config = dict(
    model='image classifier',
    dataset='Sentinel-2 satellite tiles (TerraMesh)',
    train_examples=145000,
    image_size=64,
    crop_scale_min=0.5,
    horizontal_flip=False,
    translate=0.06,
    color_jitter=0.1,
    targets=['main land cover'],
    num_classes=9,
    arch='vit',
    norm='layernorm',
    norm_position='pre',
    activation='swiglu',
    mlp_ratio=4,
    head_dim=64,
    fused_qkv=False,
    bias='qkv',
    qk_norm=False,
    parallel_block=False,
    inner_norm=True,
    moe='expert_choice',
    num_experts=64,
    moe_every=2,
    expert_mlp_ratio=1,
    experts_per_token=2,
    shared_expert=False,
    patch_size=[4, 4],
    conv_stem=False,
    layers=8,
    width=160,
    positions='sincos',
    pooling='attention',
    label_smoothing=0.2,
    loss='cross_entropy',
    residual_init='none',
    optimizer='soap',
    beta2=0.99,
    lr=0.0033,
    beta1=0.9,
    shampoo_beta=0.99,
    eps=1e-08,
    precondition_frequency=50,
    max_precond_dim=1024,
    one_sided=True,
    adamw_lr_other_params=0.0021,
    steps=15400,
    batch_size=256,
    epochs=27.2,
    lr_schedule='wsd',
    decay_fraction=0.3,
    final_lr_fraction=0.1,
    warmup_steps=460,
    weight_decay=0.05,
    adamw_weight_decay_other_params=0.01,
)
Rows from expert 9 of block 3, named by matrix and row number. Rows with one number belong to one neuron. Each number is 128 + 32 x the weight over the matrix's rms, rounded and kept within 0 to 255. All counts start at 0. Numbers have three digits each.
# gate: expert gate (model.blocks.3.mlp.gate, 64x160x160), inputs 0-39
# up: expert up (model.blocks.3.mlp.up, 64x160x160), inputs 0-39
# down: expert down (model.blocks.3.mlp.down, 64x160x160, transposed), outputs 0-39
gate.63:107120100160150118157101068144105120144135096167133114093108073072147133113119144116083059116169160152153185078067124185
gate.64:143161109084134140078169109145123129118099107118165110089091170139137173141123111160118127075111100121154171156070155175
gate.65:121139065120167101150106113097076111144160155034129071191135084101082134094103163125038098136103096140111180101165143139
gate.66:105128114091160185167158128153138123045133184073119073129150095091105111074082058146042110118087098135148176121176165101
gate.67:036198144190120122177148174061137099170143213117100080108227082154180065154097124125135087124131116075088069127160107164
gate.68:104124101057108153081147086140165122070124126132152165143103158096136132089158118161108164119085134138143130168136175103
gate.69:102096138177164075222080155052123133192083146121092079131130161085079124158072169124152067149180186144099116150071190108
gate.70:138147102075129158123188114131141143120115099105174157136128098157113106082096090159146150114120143131124136156122171123
gate.71:112142100094130142115143121139165138118134156122140145177139122128115158158119116151094095132118104098113141115165151150
gate.72:114154102104135146135152103137140133152112134133153142102124134137150121140142150198144113086115145104180152179113134167
gate.73:166153164163100063052114113193120113134091167162093085097162161134124131187090178143196129132165152108076083153113095111
gate.74:167159109111119129100135128156162169109124145111148169109167151092066186162129109190142108147172118140128132180122162088
gate.75:140097152132140077199060183103091111195179033140140128058165107073089126155110139101195125111185097106204077102101116196
gate.76:093147138136087145135094097115145158179192212109123082124143027068145138197098143132088048157119028203049142081188142213
gate.77:141227104145192124031141104194157048110075163067120129126114139152113054114157152214166037206110108121041099120182162088
gate.78:125132173174142127190146125075151168113162154109153117070144080206163096155007087175133181077148083082099167084156093204
gate.79:150147144097135122102124106153187127166126125142145142148155114113157156163180140161145095113083093137106114157119133115
gate.80:132188103105161123126115106178133141153093154122144154160132107092127149156169122139150093109091152145126159135088139140
gate.81:171068103148046129111138179095062136102155163139127154225078123136180071098122116085118235067172148106137133133084086073
gate.82:094096084132160137189130104090125098138131083138088145165089128076105123108179169093035052183124075106133121083127160070
gate.83:129107130086120164143193116056109174117129108176166121162141130130151166105134114148117125098080119107148176160124142151
gate.84:127079062149128151125125151087102111116168144070139083082150194141125100090079093156130140131101111051132111101173093142
gate.85:086124121180124079093114160185136110108055124127110077074128112080120152126113140146093135145158177135175156104125168125
gate.86:183100105111077126014153185183132126079082200139142117109140151055171131106111145097148172104137178097099116174136126148
gate.87:161114136078135173133176090156127139107134123145151166129118163121115175153150129147116111098127120114128152127121146130
gate.88:080100086148116101054104168153100124116057189127092112169053159166123134101189158138140104176130194176128148187125124081
gate.89:105118118105130117142136110125165125124124110186155117144137112105108107175075106111152131096127158149131145166115141169
gate.90:165110111102118151139094144082080199163127079099146120162157134188113212186160171184106058140117012108128163077156095126
gate.91:197139100107098123034083136154152200112169133135138134150107123112153188170127158173183130099166144145059135151067093090
gate.92:132137107075112171091131167153165146127116170095128135096195116057112187157120119159107135134123160115091128136141143168
gate.93:131166166131107091134131101105143137080119101117131164177064136165103133045113088060152145132137180161161165140128153087
gate.94:107138153129161128158124163088165147144147090094114129143093119124123182106178166124130068121101120163131109156096084165
gate.95:117150067132195150086165113082161162147067196032137121156156122139103103124089176188100030168093110105100150087167070129
gate.96:105074123060088189082125089108104126049153094126175125154090142121163149077188126155095151106136158111171203174103179106
gate.97:092079094112148171124160097147120154049150105171150117110111160102148164133114079140140132116128159112122180163063158114
gate.98:149123140105164153167128100102165162160131146080110167074128160117137115116103114137126125101082145101123124098176111163
gate.99:153118115187162098181124145165123143125083110055092084121082120150112155191099169158039099133170089089109155062149117114
gate.100:099099094126112172106152089179160122109163074130141136147124108110134127133119131134097082153096145142130166145111151128
gate.101:090145130086116140156143088145205125108148130150121149132123128076154140103103074145148091133146114130117134132120168088
gate.102:082132145110065150149133097102161112132177111150123121139059108127162157115181074134117175116147131114169134146119133129
gate.103:129148119100179163135163101135156124101134115113146131128141133112142139138162086133149124130126110154121161150148174116
gate.104:139168120138168125120159128104147157102117120121191208120098054163094130155102130226158081110077081087086157140107184089
gate.105:161148145150135089141121135130107124122093154112104129099107075029107119084098160102108154067216179114163198099092195097
gate.106:138126116129195141126147142091124183100075131086125116110124128136132170073118130179105078151153090093123162160149136103
gate.107:142161133120124126120167085158082130142133131126160132117154075224105103094100143190158105065074141084102128111122104135
gate.108:095149121080108176109161049117187190069131118154157163106121118100179180125175083144080148113092090150146180154134175140
gate.109:116163126154132122136140094150167124130117135124103122154125139122174163147116119136103114121127082141133151104092127146
gate.110:125141085138132156119148118155161166143122168091141175094144142065143185145115141158128094107097131116149172136127127161
gate.111:194115115080076170087123089062137193171166172127183115104175106124204176187058138219118119040151114117100169130101135175
gate.112:088187083130155128100174119177121118134112139153138125153140132126126092131157126158125108137072153148096120191129193120
gate.113:118174093095145170091171120134172177098081120097176154146097155137108136120144120197112103134075112140133147178118153124
gate.114:120132115124082152078170157118113100104166162192104124138151204078196141149158067143170156126078141135082107214152145140
gate.115:111135124122143170121164148124143094098128110136158139133103128078174112107184120143137118119106091114164148155094150120
gate.116:104050093095065144050063147246108081078134147184116161116097144121150109113141143134148200198117186132063099107184118073
gate.117:163149170147098118165114185137145073197171137135091106165163153121105057086127107061172163127095139161178058121173104149
gate.118:117166140108095118154134125090099124132129142120119147112080107139133110086178141117129152131144115136158117137091166105
gate.119:125143117104120140104142167190152073121146112114127092102131183071108132108086100119151161110141194101137087162154149154
gate.120:199133136087150154125130120133127144149100157120145137095183188141134130151183176162154128176104138086149091177084122093
gate.121:126115088135149122124132105142126117105118141093172108114094126061139141093151121104068115108162129144200165124144167155
gate.122:141119115070129131108172109082137146108108114086151158142181152125092170128142119163147139148122122123163144112128108140
gate.123:122110104104116144170127120054113160116178136099173152122156140153104146147105109157149112094124140099136174107125114176
gate.124:114138148109119162099114102140162119142145106125163157095139155106158148128141114117134149154121177133124108154143135191
gate.125:128119085107066150052160158140159155083071209078146060131224142073144145140083132196106135159151154065092136121120160142
gate.126:173192145126156120118172149114133143123158117201114154153159187098123103139153088098210196116116123164121120199149186108
gate.127:118155153125090134135127130119078111151117145178136111190180114108175139154153126127132138116122073126142184136082144093
gate.128:143127130123094126151112153082113148137125103122134170141121119164101118167169134118103127145107072134116093123152088095
gate.129:142161148114101140099157110134121117132169145112173071082161071115134136144100131148122130094101111115126178133103169171
gate.130:102171089138164117091156110146146140132086157092133134052157106111140153145137149152142120130129156105136140096125170134
gate.131:104142125121132179100150146123137146118128146152156158129107125101122150130169114119176115165080116095109152139139180128
gate.132:117123158111139132108166144094090131129131144143127101123139106148146105088152114126156160152129083091122118156154162090
gate.133:148112102139131160081132065134158106121117129075143141195080094103137147125130117166107098088096077135093155109205078130
gate.134:122105137110073148105129066095176142124146136098203130158124134183144169106126149216074128131119127130120186125104106069
gate.135:147082130147142144138157151060024176086140145122163075073115106173143100110036139186100113097171099072085165101096115107
gate.136:094159107095177167146133112171186101116172121129172147165096104150141131077092041095149146113127147139087155141110143194
gate.137:130147093095146179161134130126130188092126121098164181120137121127130130122151117139133082164089089097119173154154141140
gate.138:160127162161159105071110082095137110148114095112131117054161173127159191175136167099152168163115201122121094150134134150
gate.139:174197161120164127130159160188099125155099152121142139147149181127151127121151078129171124084116130136158125176084145127
gate.140:130078094090083179160159103123117128093133118176190142195079171122115156070140067121120166117121145148181205162080131124
gate.141:151160110086110160068102108099160149098168119135093186095084133053203136190123140179122129083094091138118135155134131141
gate.142:130178073103132133121157113133127124089097107144149171132071112113156134119138100186128149095115123154176164128122157171
gate.143:134142166082138162113156109103136141157130192133164125117144106096167140173166159154155051108106053066085162146118170142
gate.144:048147109072105119120142103135123121114098124135130109142074163109091144118128107162114083116132189130148174141093168109
gate.145:100123154127104135138102124124180162118115149161111167140121129109088185119110120141114091139187109137119169087169122131
gate.146:131140093133111127092115124167130167133151091179149116143128126188196143148154157152106103111072119152135146127104138120
gate.147:135165127081130150075180100131148102057108124100171166121089138142109122089160103171128146122114129131147150159075201101
gate.148:126158119078129163112158097121143085097160131090145154157153154088100177124169051124095148140101110184141144158139182146
gate.149:084151189105098140217102124073150154128077145149121101115086118100123176139187111147099122174113045112155127126127160103
gate.150:093140143089122164105125089147158143161124083118142148110118150146119162125176123148123150100122132114154115167120152120
gate.151:098076112102142164128148133157095133100188136115149080094150084137124102123080071155141111138149078087061119123130134124
gate.152:140112058141127144099148141132113118110175129154157078090143071118156148085064119133102181072110156122134146124155160198
gate.153:084067151150109162159105128079108148070159123141134088158197115058158193132132105088061172161141126016170152091142139138
gate.154:129134098161190079186080115121110107163079135102091062132118101159082100159061162142142081124132155133105135098102109099
up.63:152085127177147134194111074133082175133172121146210122120103078180103115063064114086040118179134113141148167059145082164
up.64:054115210147133126172153106153101096168151067200104103150084148149156092062166078029145147147169169137139098203074094167
up.65:153105175107073178070169123154225142107094096245165249080113185124181139159165102146243159109112167127132091168089126140
up.66:141163122127077085098116110079135144200090102162129184139066187169152163147182207156217070087195191123134110182016100120
up.67:093223172115158152139193162092180112150117200125121085098179120164162085187051128180176112045088133131080072168177108174
up.68:136123136127115150118095118139137117137183104148108139182060157151120116096138131119115120077071151140151135128135097104
up.69:157103129124044109077118103093060156084113089103154130123095135135168173029192135153097171117157135073211169118104167077
up.70:141079103078151166156116093090170141106140119098123157138046147069127138114133140122115090158116112112117129114170108081
up.71:167111145143135155138111101076145161097101084149152164092141166136121137149138142160132119157122092150131150150123148094
up.72:108140136123095118112132121156096097153147144138131105151150192162168112170110139157157129119088122080142138164133092124
up.73:235134135093162153110168081100143146128108144107187192131147141137150110145143160143098124118106085098084136148133143148
up.74:164174121160133124135163127155125147121083131133138136098174145132094148141122129141102153157148095146141089100138149146
up.75:139118161136155082169086185140105084200156050140142137053161116081116120161129148122205132102171096099200076119091096207
up.76:099134131168061103110038082116120114205160197107113063108113036077122144160115186149091028150142079206065144060162132211
up.77:136152114125151125019118093163158054115098135063124138170093166173113058094152156198168066212134126118019097126189160090
up.78:108101188242149078202112151072142152133156164109117091071160066196146089127033123097138174133190113072111136073155057201
up.79:121128139110118107109139129123160118198164132122109136170151117120174150154186134112151087082115116115121104148098094135
up.80:082153083122155094137101140148143090143111105123110167094105126092105168109109105103128088158159176136094090083150114176
up.81:127149100106073110144137180078125116078086143100117107158177175058100133094090120131125146117190192140191112205030144071
up.82:117101094161181143178133121077137107142157076126094153160098120100100094094164180063026076181060066123115088089166148093
up.83:078143077139141144132074110118132131163141120131128178131181137145164160122144125132094111160079112158141125116162081124
up.84:105177184095112107135136094155164112123077123184112172164112106100144149150175159124142103124159155214113155157075195122
up.85:132125118175107049091105148145141129140031140118105093089155140107151139133151194136153141188141133131147077105127138092
up.86:088164130147171114136078066061125119168130097104119133081107095133154111137167138146089085166053085143149123108148147121
up.87:103133126133145131110142126116126117112162099126135113118137106164129142121086118129175095113153140110122143171116115142
up.88:135176161123110161152165104124130097144208077174166128122200108095153099173050077142132164063092084116122114093102144185
up.89:117142166136154135075116115161102095105119085133145142097127104100092165113163133123138168118112129132129136102112188120
up.90:071184128159127111137172111159173076137137179157093104085179099056145080120098051127184154102160136117103089170104204133
up.91:168119092163117148075093143119147131161195144114138091091148151105168178176086115123148119113149136112069133142125120162
up.92:091146142168181094181151100100102134131099077123123141144074151163086104129148106106156125119147077149168127097096131093
up.93:121083085127175161159147127139126135179168127123137113062186097104137133199120146195102115093127084070129108093118129176
up.94:169136099108177158121179113116124156111101133095135140101072124141122095105085098135134117074138163079147135163104143061
up.95:120184178113057108145149177181177087142155102198098122132136153108124104140147072109171191119142170147093058120111126145
up.96:128100120154137143126139114110127166075136123124108161140127110100111121090116109074107120116117172165153137122142157112
up.97:119114121101106123147157113090138119129128071121111111138105135115153144068143138110122147172147135131159107104117150109
up.98:139160075132173135072138119122109090121105106138162144170153101111148175130155128126161154122148078158150144172074191088
up.99:143128070197118083186076150138124185112085155103110107135121078109066110155091170106040077186188098141132169030110139063
up.100:151127145105171139107114163137107126138101130109157128113118131115101135144147147119163129124117132111137115139134129142
up.101:117115147149062099150121108144125108121149117173098104154108138128151118144109076135149163111213114147126100125065118102
up.102:134152107153180092133134109157104148138088138123168152095207096152093116146115148149144102146112161197148145103100139150
up.103:121128109098151137117133129116131175092113094108149192116108090100081169096168155127111112141086091142134146099164149116
up.104:128111104135163146161116125203127094140157106138122093120139194073117124145145088083094122118182204202195154135128113171
up.105:162100139193108061122027136191129093175123176174072156108105101015108078117096162018121188107199217177127126086167160108
up.106:132097162148043106149095112150098118158148087209133095134157122163139167202151140123124140169124100167173113088093109154
up.107:104181125148098110162130157125113096123090115109104118150113195067117125160140066124135133106142151154200148151126138177
up.108:095103153135104110141094094097093095143099108146116124123087144161136113060125138099112155127150190125157150122101128169
up.109:125115101160126114158106146089158194095145102161133138074109111079191199167079104073103133120124112155142174104119141167
up.110:158104136090173124109137143110177158160101132111137150135174129148123127114161195103174112132106131121131128125120102147
up.111:206129106117057138080130121071181182138149218120145105090205120093193133206058157210139127067148093084080131089153133194
up.112:101095141093124171148134116075134107103128117114150155114106155135122130128103119119119179170153094110135110106115093152
up.113:126098081131115106106126133080127141115094109093122141145117133136106144110122163105105123157087120116143140074205094124
up.114:151135183150135065138173169123072085159107138085131072095150163227154114102115138145169141068197107068146100166067090077
up.115:140157117125085146102151106140131134146108173094139092135141155151155133162146104170136138099094127137115116155102108129
up.116:140157158160158142201179133052131134118090177046149076147169098103111124132105114129068111068180102107225171152091174088
up.117:144141172147113089162093180135122055173144073188138134150172229143098106175111101083219178107099159138176060168127081167
up.118:104099147124116162131115105150168135159114149147108126123121131102133181129163117107145090142152096153107134096111130145
up.119:100136117164066130106101127183145055101168084181131114118113146131141122129127111089144207151146236129168106167124127146
up.120:089118102145115130153138125098157094133163081143147156209087109094108108109114109091147123062118142153160143139133144170
up.121:141105121147117134091119112109115146108114127108139088119139112147175127107118124127043107116130134129128172107115133135
up.122:149065124118102137105124140101095159080107121141145102067102126165125129140084135167122162097155156080145161088089128128
up.123:102164152142138115119128150116138129133105120114131107098131119136112164105122117118152105133133147118113146130096142115
up.124:127155164121097108170174171113096111143115152099106126116105116126121126115142136153113102100136079121128129122148152084
up.125:112085103137023120069095137138129159088101222113115063125151124080183144127104143148077141175170163034058130077145155146
up.126:103057065148111108131053121118113133135098146076170114149119109152185172106085198161058060130156133078128190084095032119
up.127:164089105102124123120134128202123117123187104162119117114146132111153116149117112101153148126142211180138111145099148121
up.128:131112145152132082148127078138159182140125115140150165113073094132073162150161181130107069161131092152128114064087117091
up.129:092132178143131106113126145156128140144169127139111070035177085084123131171085146114131147131143120123099118135117139175
up.130:101110136141122164153149167124111143096147110144165093122143093178158100104144103105152142092077145039116139168104144151
up.131:166144123086126160109163111161152099129124107154116139107168158105102124121178116131111115156072077171105096141173174122
up.132:139118115106177139142123107089141159178121115076122131088176100132123130135123178118130125096154132102145110117119130125
up.133:140087089111135164090112083110140118137122129086105111225069101140122122089134141136084096100084088135080127119235062118
up.134:100170166087170142142153156177046072148131087198097117167101119160155075191161121107185145087099119138121099162092123181
up.135:087183102097101116112123103161199081162116119122114167229141143087129144118203117084125122119051184201195148171140166151
up.136:130141124112083125127128153092045118148132086122124109114125122131104095091102152163109074118125123136160138144074125083
up.137:165104100150123119164091155158099183128124141105117146069143126141109154171131182122087075168156114114127133071136106083
up.138:133100151066130136207110077098149150143154060143094151108161182061099189171100119096143105124195151104159126124123137123
up.139:132113113117128143115139158100150157098125104166151137120093125149121114159097142153127130142128124148123145127140124115
up.140:093099189128067121116152081173148113120130133127109105101102145145143112111151104095070155149191142146160118134115146139
up.141:164144081116086136068109090166147106084137168151090148107116139077196104190136159198118112095089101161128152149132168159
up.142:154090146096134129118144165122090163124147101168122120181100142155103136111107144134124166116131109125126143135112135089
up.143:131136086116161133193146151146119145094103069130109128115101171136097127080122095114083176164128164179195091124105092086
up.144:122136130179203097203144195107141110130143087104098127135159147103074106094100088087138152120114172139151091115141148107
up.145:145150193137125124122115106117113138145136117160120171148074084145108157126181153125129078136143061144114121096084122125
up.146:153185159135156129157151123090148148119129156095141140119118070112094148116093117127108112117138106151125143087125171096
up.147:098140180127093113121099109152076134122087104146157083096131132170107125156175105100144161169112125115148082151109126133
up.148:125122124145134129122132142099123148115114129122135146095089125133140135125135130128147132129111115127157139133131171121
up.149:101088172112076125134086151068082104137116145138127086153066166134138154083180116103151155120109121073156144128092130105
up.150:153136112134144112168131185125106142134144131115108128152084161113130122113102147106171124067154131129132147117088113108
up.151:180179125130109126063114100152197160122093133121119204150097216129107175140146147130119157129114189204137120150196114143
up.152:115138171077151156145135091100182165089125111099137204118131190139115149168125119139139079121149116160117174165083143088
up.153:089049161158106151146098127103103145090168129155115079144174114077188169147128110086050191175096120016143131086173141132
up.154:115134053134148117125142108102113193169118165118147120130138052065151150161123147145097071139138141147102156072140139173
down.63:105090145151116140143059139136131111133110126136151114103132130163092153170119069118098103156195189122175173053127116097
down.64:110188093164166095144155138154133076102151181091175093094153042180115203106178093141121131210150106108089124085172170150
down.65:119118115179175073113149140137140144160172177128082142108098154085144117105150134252154175101096118092068090149108127106
down.66:100179127154184107151132138142139138138149154103051150120175192100227126175116190185121166143126129062155151123155121080
down.67:182176136143160106158154073161087062125109120107082091103140081117067139125086097106111106139111124107101142154093150133
down.68:130179129137160065103154177142091118165155192150132126157122093122168155115160111167158142143169102113074128088163115086
down.69:104053163132139147087184194117109119065160151112149120119082126167160103147118104178140183148126091160036122158133091101
down.70:184141134096126092135110130096079135125140160147075125122139134140109094119099091145160102183123121138123127167104135127
down.71:119143135147093137112159119122203136115122141112108097146064152146117124121159056073107159096151161144146074115081117128
down.72:132108112086087163158104098132132099064144204167138104106096156103116086108087151116119173085133128190169136172171127160
down.73:106149100182164149107164219171133120100125131117175172172169149170150152170114184132115139171132101153054135104190059102
down.74:138062182113100132101148091091137137147131080157146145161136132122147153146095154143139101107130122088140096159082086149
down.75:140105175142116181109154089120094121124129070084107092125108151071128087135135072159093159142123099160152107203093196146
down.76:153119157092095131186070076108081092128076100202164093123143089177085158146100140018084102160131131130211112145107165219
down.77:121115149130213127127140174130177122147096188105111105151129118130103095164159082028127145190143140155160113083138101177
down.78:116108159144160132112118096150129071126091119088129125128127067168058120145080063123143116136150152159107162210122161140
down.79:167138097159112167105044129160120095131146126161123071148162121094116091180116106085067090138142094198132166093128113180
down.80:136143114140210096139116129115095112160160163087129132076147095159093209126157088109200102207123124101092120144118115138
down.81:144118116100107138108134148062094120098152167148154171144072129088137138110105123138153080149145115105131135026118163097
down.82:119096110104087219122156187132123083169138125061170144098127157146098136136093178106151108129075119132175079098151121154
down.83:123162138178132125097132115115107114100117123084101109128070113148118107135143110169093108114115125132152132110114161088
down.84:110177096130125100136091114084188159143157175131104155122157164096154178118162129152132196170177130126100121122161062132
down.85:131058115126091118120098083125106146124229073134107117071071112082083086149126124143154145097094155169161139184174135110
down.86:183175116191164146079151123123105153110158160118125157085168196115154182186131128112106171163184145080103118152157029173
down.87:123147155171144164125164130122092126129145077058149152123179108146095135117154140176182140078139168142129084145104177110
down.88:165132104165094159111139109170126161107126103163126171157122162126144094183094203206077136131096109142114176107137144109
down.89:152104124183131112140073154087124089116170135152131159141069147162141103138097153118123135146142109148122102079181121096
down.90:183136112076154062164124142156146104095095163139019204147140165027117168119118081095126173069143129133124105156120168100
down.91:127095152128170140193132110137128132137156114141107110125111092158114194135091110096089150118145147179115117137131061143
down.92:083139104125095084076125139120188168159106095118154135116120185121166165118145170122158150120125172141123177124125037122
down.93:135165076207074149144141111087150137086182127145124148078181169115128082156146175164147153089176152111113160130154147102
down.94:071134129096142098133142116138099133143145150065169103084182140164085137112166103135169116184156127109116129192098083135
down.95:189130093203103175096134186106123136084132136152145219121118142076099135089107173074127120092063155202133129149106133143
down.96:089114153160180091121122155095170115126147120141137078149149069122147079137106126072115112160148147148094166096124060111
down.97:167150113201206115115130181166136127145133122057130152145105149121128149100092162057094151152110122178139173106211135119
down.98:116127143115150096087123137162133131171084170127102119111135159103132129109132135130204129130177145091110110140099077141
down.99:104133165099160147147146162123116086188132159054170106065109114133114132118142128060146159137132127127158080152145125157
down.100:115100151099129084131137118125126128169079129073144147118178086173123211154141070100184100164157112091087119184086117105
down.101:199131101139091130171154119147126124115167168193165098133126110150108120124152156100114149122117132105092110049209139156
down.102:102128087128096151114161114097135150105144178090126105136099113165135166133155170150124120151140131101110148141142153169
down.103:138109175142147128135101079128142164151093082104160175147134116101082160160128053152128094108180150146148105175083155119
down.104:121124082122163118086136165065054155113255132088140099137211117152153165122141131154138073154129145123109138153151119166
down.105:151085159099089200112164127103126102078136137183142102130105076155049141079132105125091131120108132128143050097137157192
down.106:127118087177094169118115179137074197142101124122107198121142163104112190138066174114130096127110125130193158135104111137
down.107:074108106175132151118161133079102144182186070096138162133138127128175131139179147174122142137174131142143108142106133153
down.108:167182130161137126128140111161149111134123075092162124146113067129193108134164166124092144108145047096090142081167156104
down.109:088152081120100112154162185119114164119136099102136080103147172138148073131168133111100143163112183084170099076098122128
down.110:122096141112149155092152155154110138136078131156117173076113114111050137063159072146152093157133096158121115194098145113
down.111:091120139146170129137095176098073109142163140170147159130157089149090173132106128085125091190149099157111048111142126219
down.112:105082123097123135183126115100133131150112119143150098106120143112115168099148135102136158160155151123135081139109127192
down.113:182117120153126091100088089173104162136139126135099188123101142064116094170117103160104136143177047134132139115093124113
down.114:105071106139116133128178216068079177092139068204125141149125155080120199092110146086123089159160109144122108135149091127
down.115:109090141083087187121122052113179139132084112172130109167111151131086145075106115147130108036107157117176118161102127134
down.116:123122148142095136075184164137044098094155117134166224106137167103136140130104156173164115141107064127109127102156120124
down.117:117156149046126115098172084073146144165120134043083095107132120108171143093098055125179072123112173134169103162067146117
down.118:110140176106137129069200120196116127105116135066098183128159158122126163073118099205199159131166095104081109144152081088
down.119:175159132171116142164081127130073139092151093149143145110115145117150045145057166189100166125103061061124193060168128125
down.120:138126137083091070177076082142128086134035144176148078145098107173128149071131181086166150090126076072142089185136110132
down.121:123132127135097132108103059075195153108133119129148088168122141152133112162121114107118135130179175142166121057136135142
down.122:154144118097170124143109135134177136149112148192120146157102192051102087152122174068091183129118125154145125103142122195
down.123:106138132174128098079137136125130138127113059076158148154156113149168128123135137168088116112135111091125174134147147083
down.124:108117115134174125129171154140145124103107125135154182149103114106138164165062111129146142106133123163091104129125129103
down.125:139172101150165109111139119106066066089176113110127112135155044137090179073127088150133083153185119138122099150134186089
down.126:187145144206111145097153099164088167124202094125140175161122184109090105155097127128101182100185135076146117120097143097
down.127:166152104098115125124142155093147142105173117091151082152120096173113143164107108078151123112122156100132154115096143133
down.128:099112160136167121152123195100200116164101174118134087143084140163134101167128177140158130205150105134113145080175117154
down.129:167122130133148122141134106161066086083123147159147147132127110124066137177121148068149129183125094148140141122134149149
down.130:117112137136136163188035071125165142088122136127157107099104135125102175145105134063106154134111149167184092125162187177
down.131:086066183126139135134165144117096081132157082107121163132133070113102164098124045124162105156151117121113113168071132095
down.132:145151149125065139095135127135132159125135167087060138145104099145145105127084123131110154121084155127100125150099133073
down.133:130173126097103131127133154080126129104084118204108088117103128144130191173142142072088101167129134130157134145121203119
down.134:165119077119048151141154109189151161109141139135111151134107206130141080140094222173115181090089127123129158088124149128
down.135:105118122161157163172138131117129147119154139115126229140167152132170166140141157154104160134135166151129127124132142100
down.136:183142108127113080163067098147104154107171149134130108132151116164152138119083166141128162128106134074141160146083134133
down.137:199122141130116080081123101074112154168132140113132143166097110118165125138111172133126120112143163132110160091084122125
down.138:135048151184073212110107109137106141129098095113169184102094190087099118141095165242078135102072089158157143133106166133
down.139:131144126054110105155099161153158096139093135188125112132132159146109146122120163087125113120114109138171114079124151136
down.140:137142183105120183181113080145170127086109120130148087120114128161164127099097156090096161134128145075161120100151120162
down.141:184102130163171135154131102176130126104151132104130091141106101160122160118140089055116124157141188126145115114134150103
down.142:149131144140118128157131124162127151061188113190105163109109128077105121121110118149108165093140130202130114112129176082
down.143:118045119100079113155078069108139156114151096086116109136104111152079128123167098123159108080103200155159143222123123124
down.144:079159082164169097141152150106153139137148157146143139146147074139177128151163135132122165185185132109111118064123063145
down.145:118081119172103154154106088116120162132104141222184122125080132139095093062129120117095152144138105107191132131117135124
down.146:049117133112044117129162164130167115168123086103134133120124104119121107130173046100166119087116148139134097153114115135
down.147:127124101161089152160139106112128084106134099141200130123121102157112149103170166115099119119132121112164082135123190148
down.148:102124153120117146105149167152116171153095094145145161159117173102130097155106149126083128136110176154202127118146123119
down.149:119168056110145159137137139107110103135143158180162158120162113126091047096136072139136059177155131178141132070167161151
down.150:138104119134110066191078091103111143123173187171140105113109169109098107136121132102119151162121133149121131129128107168
down.151:086171088151128126169149137102147159139154133102111219123167139121131146163122118133109207177165097140072095134149137121
down.152:086179125138158135158186127124094164149172116055091150110148113109196113162194109188148170133123076093128100130136108103
down.153:137069114105092179116150145118112085143099158159135192116101069137074143088092106114171067098117156171124097142093147175
down.154:161115141139103164189091124133055145127189102184138158103105110161128184144170174066117115154134156115147148139189163147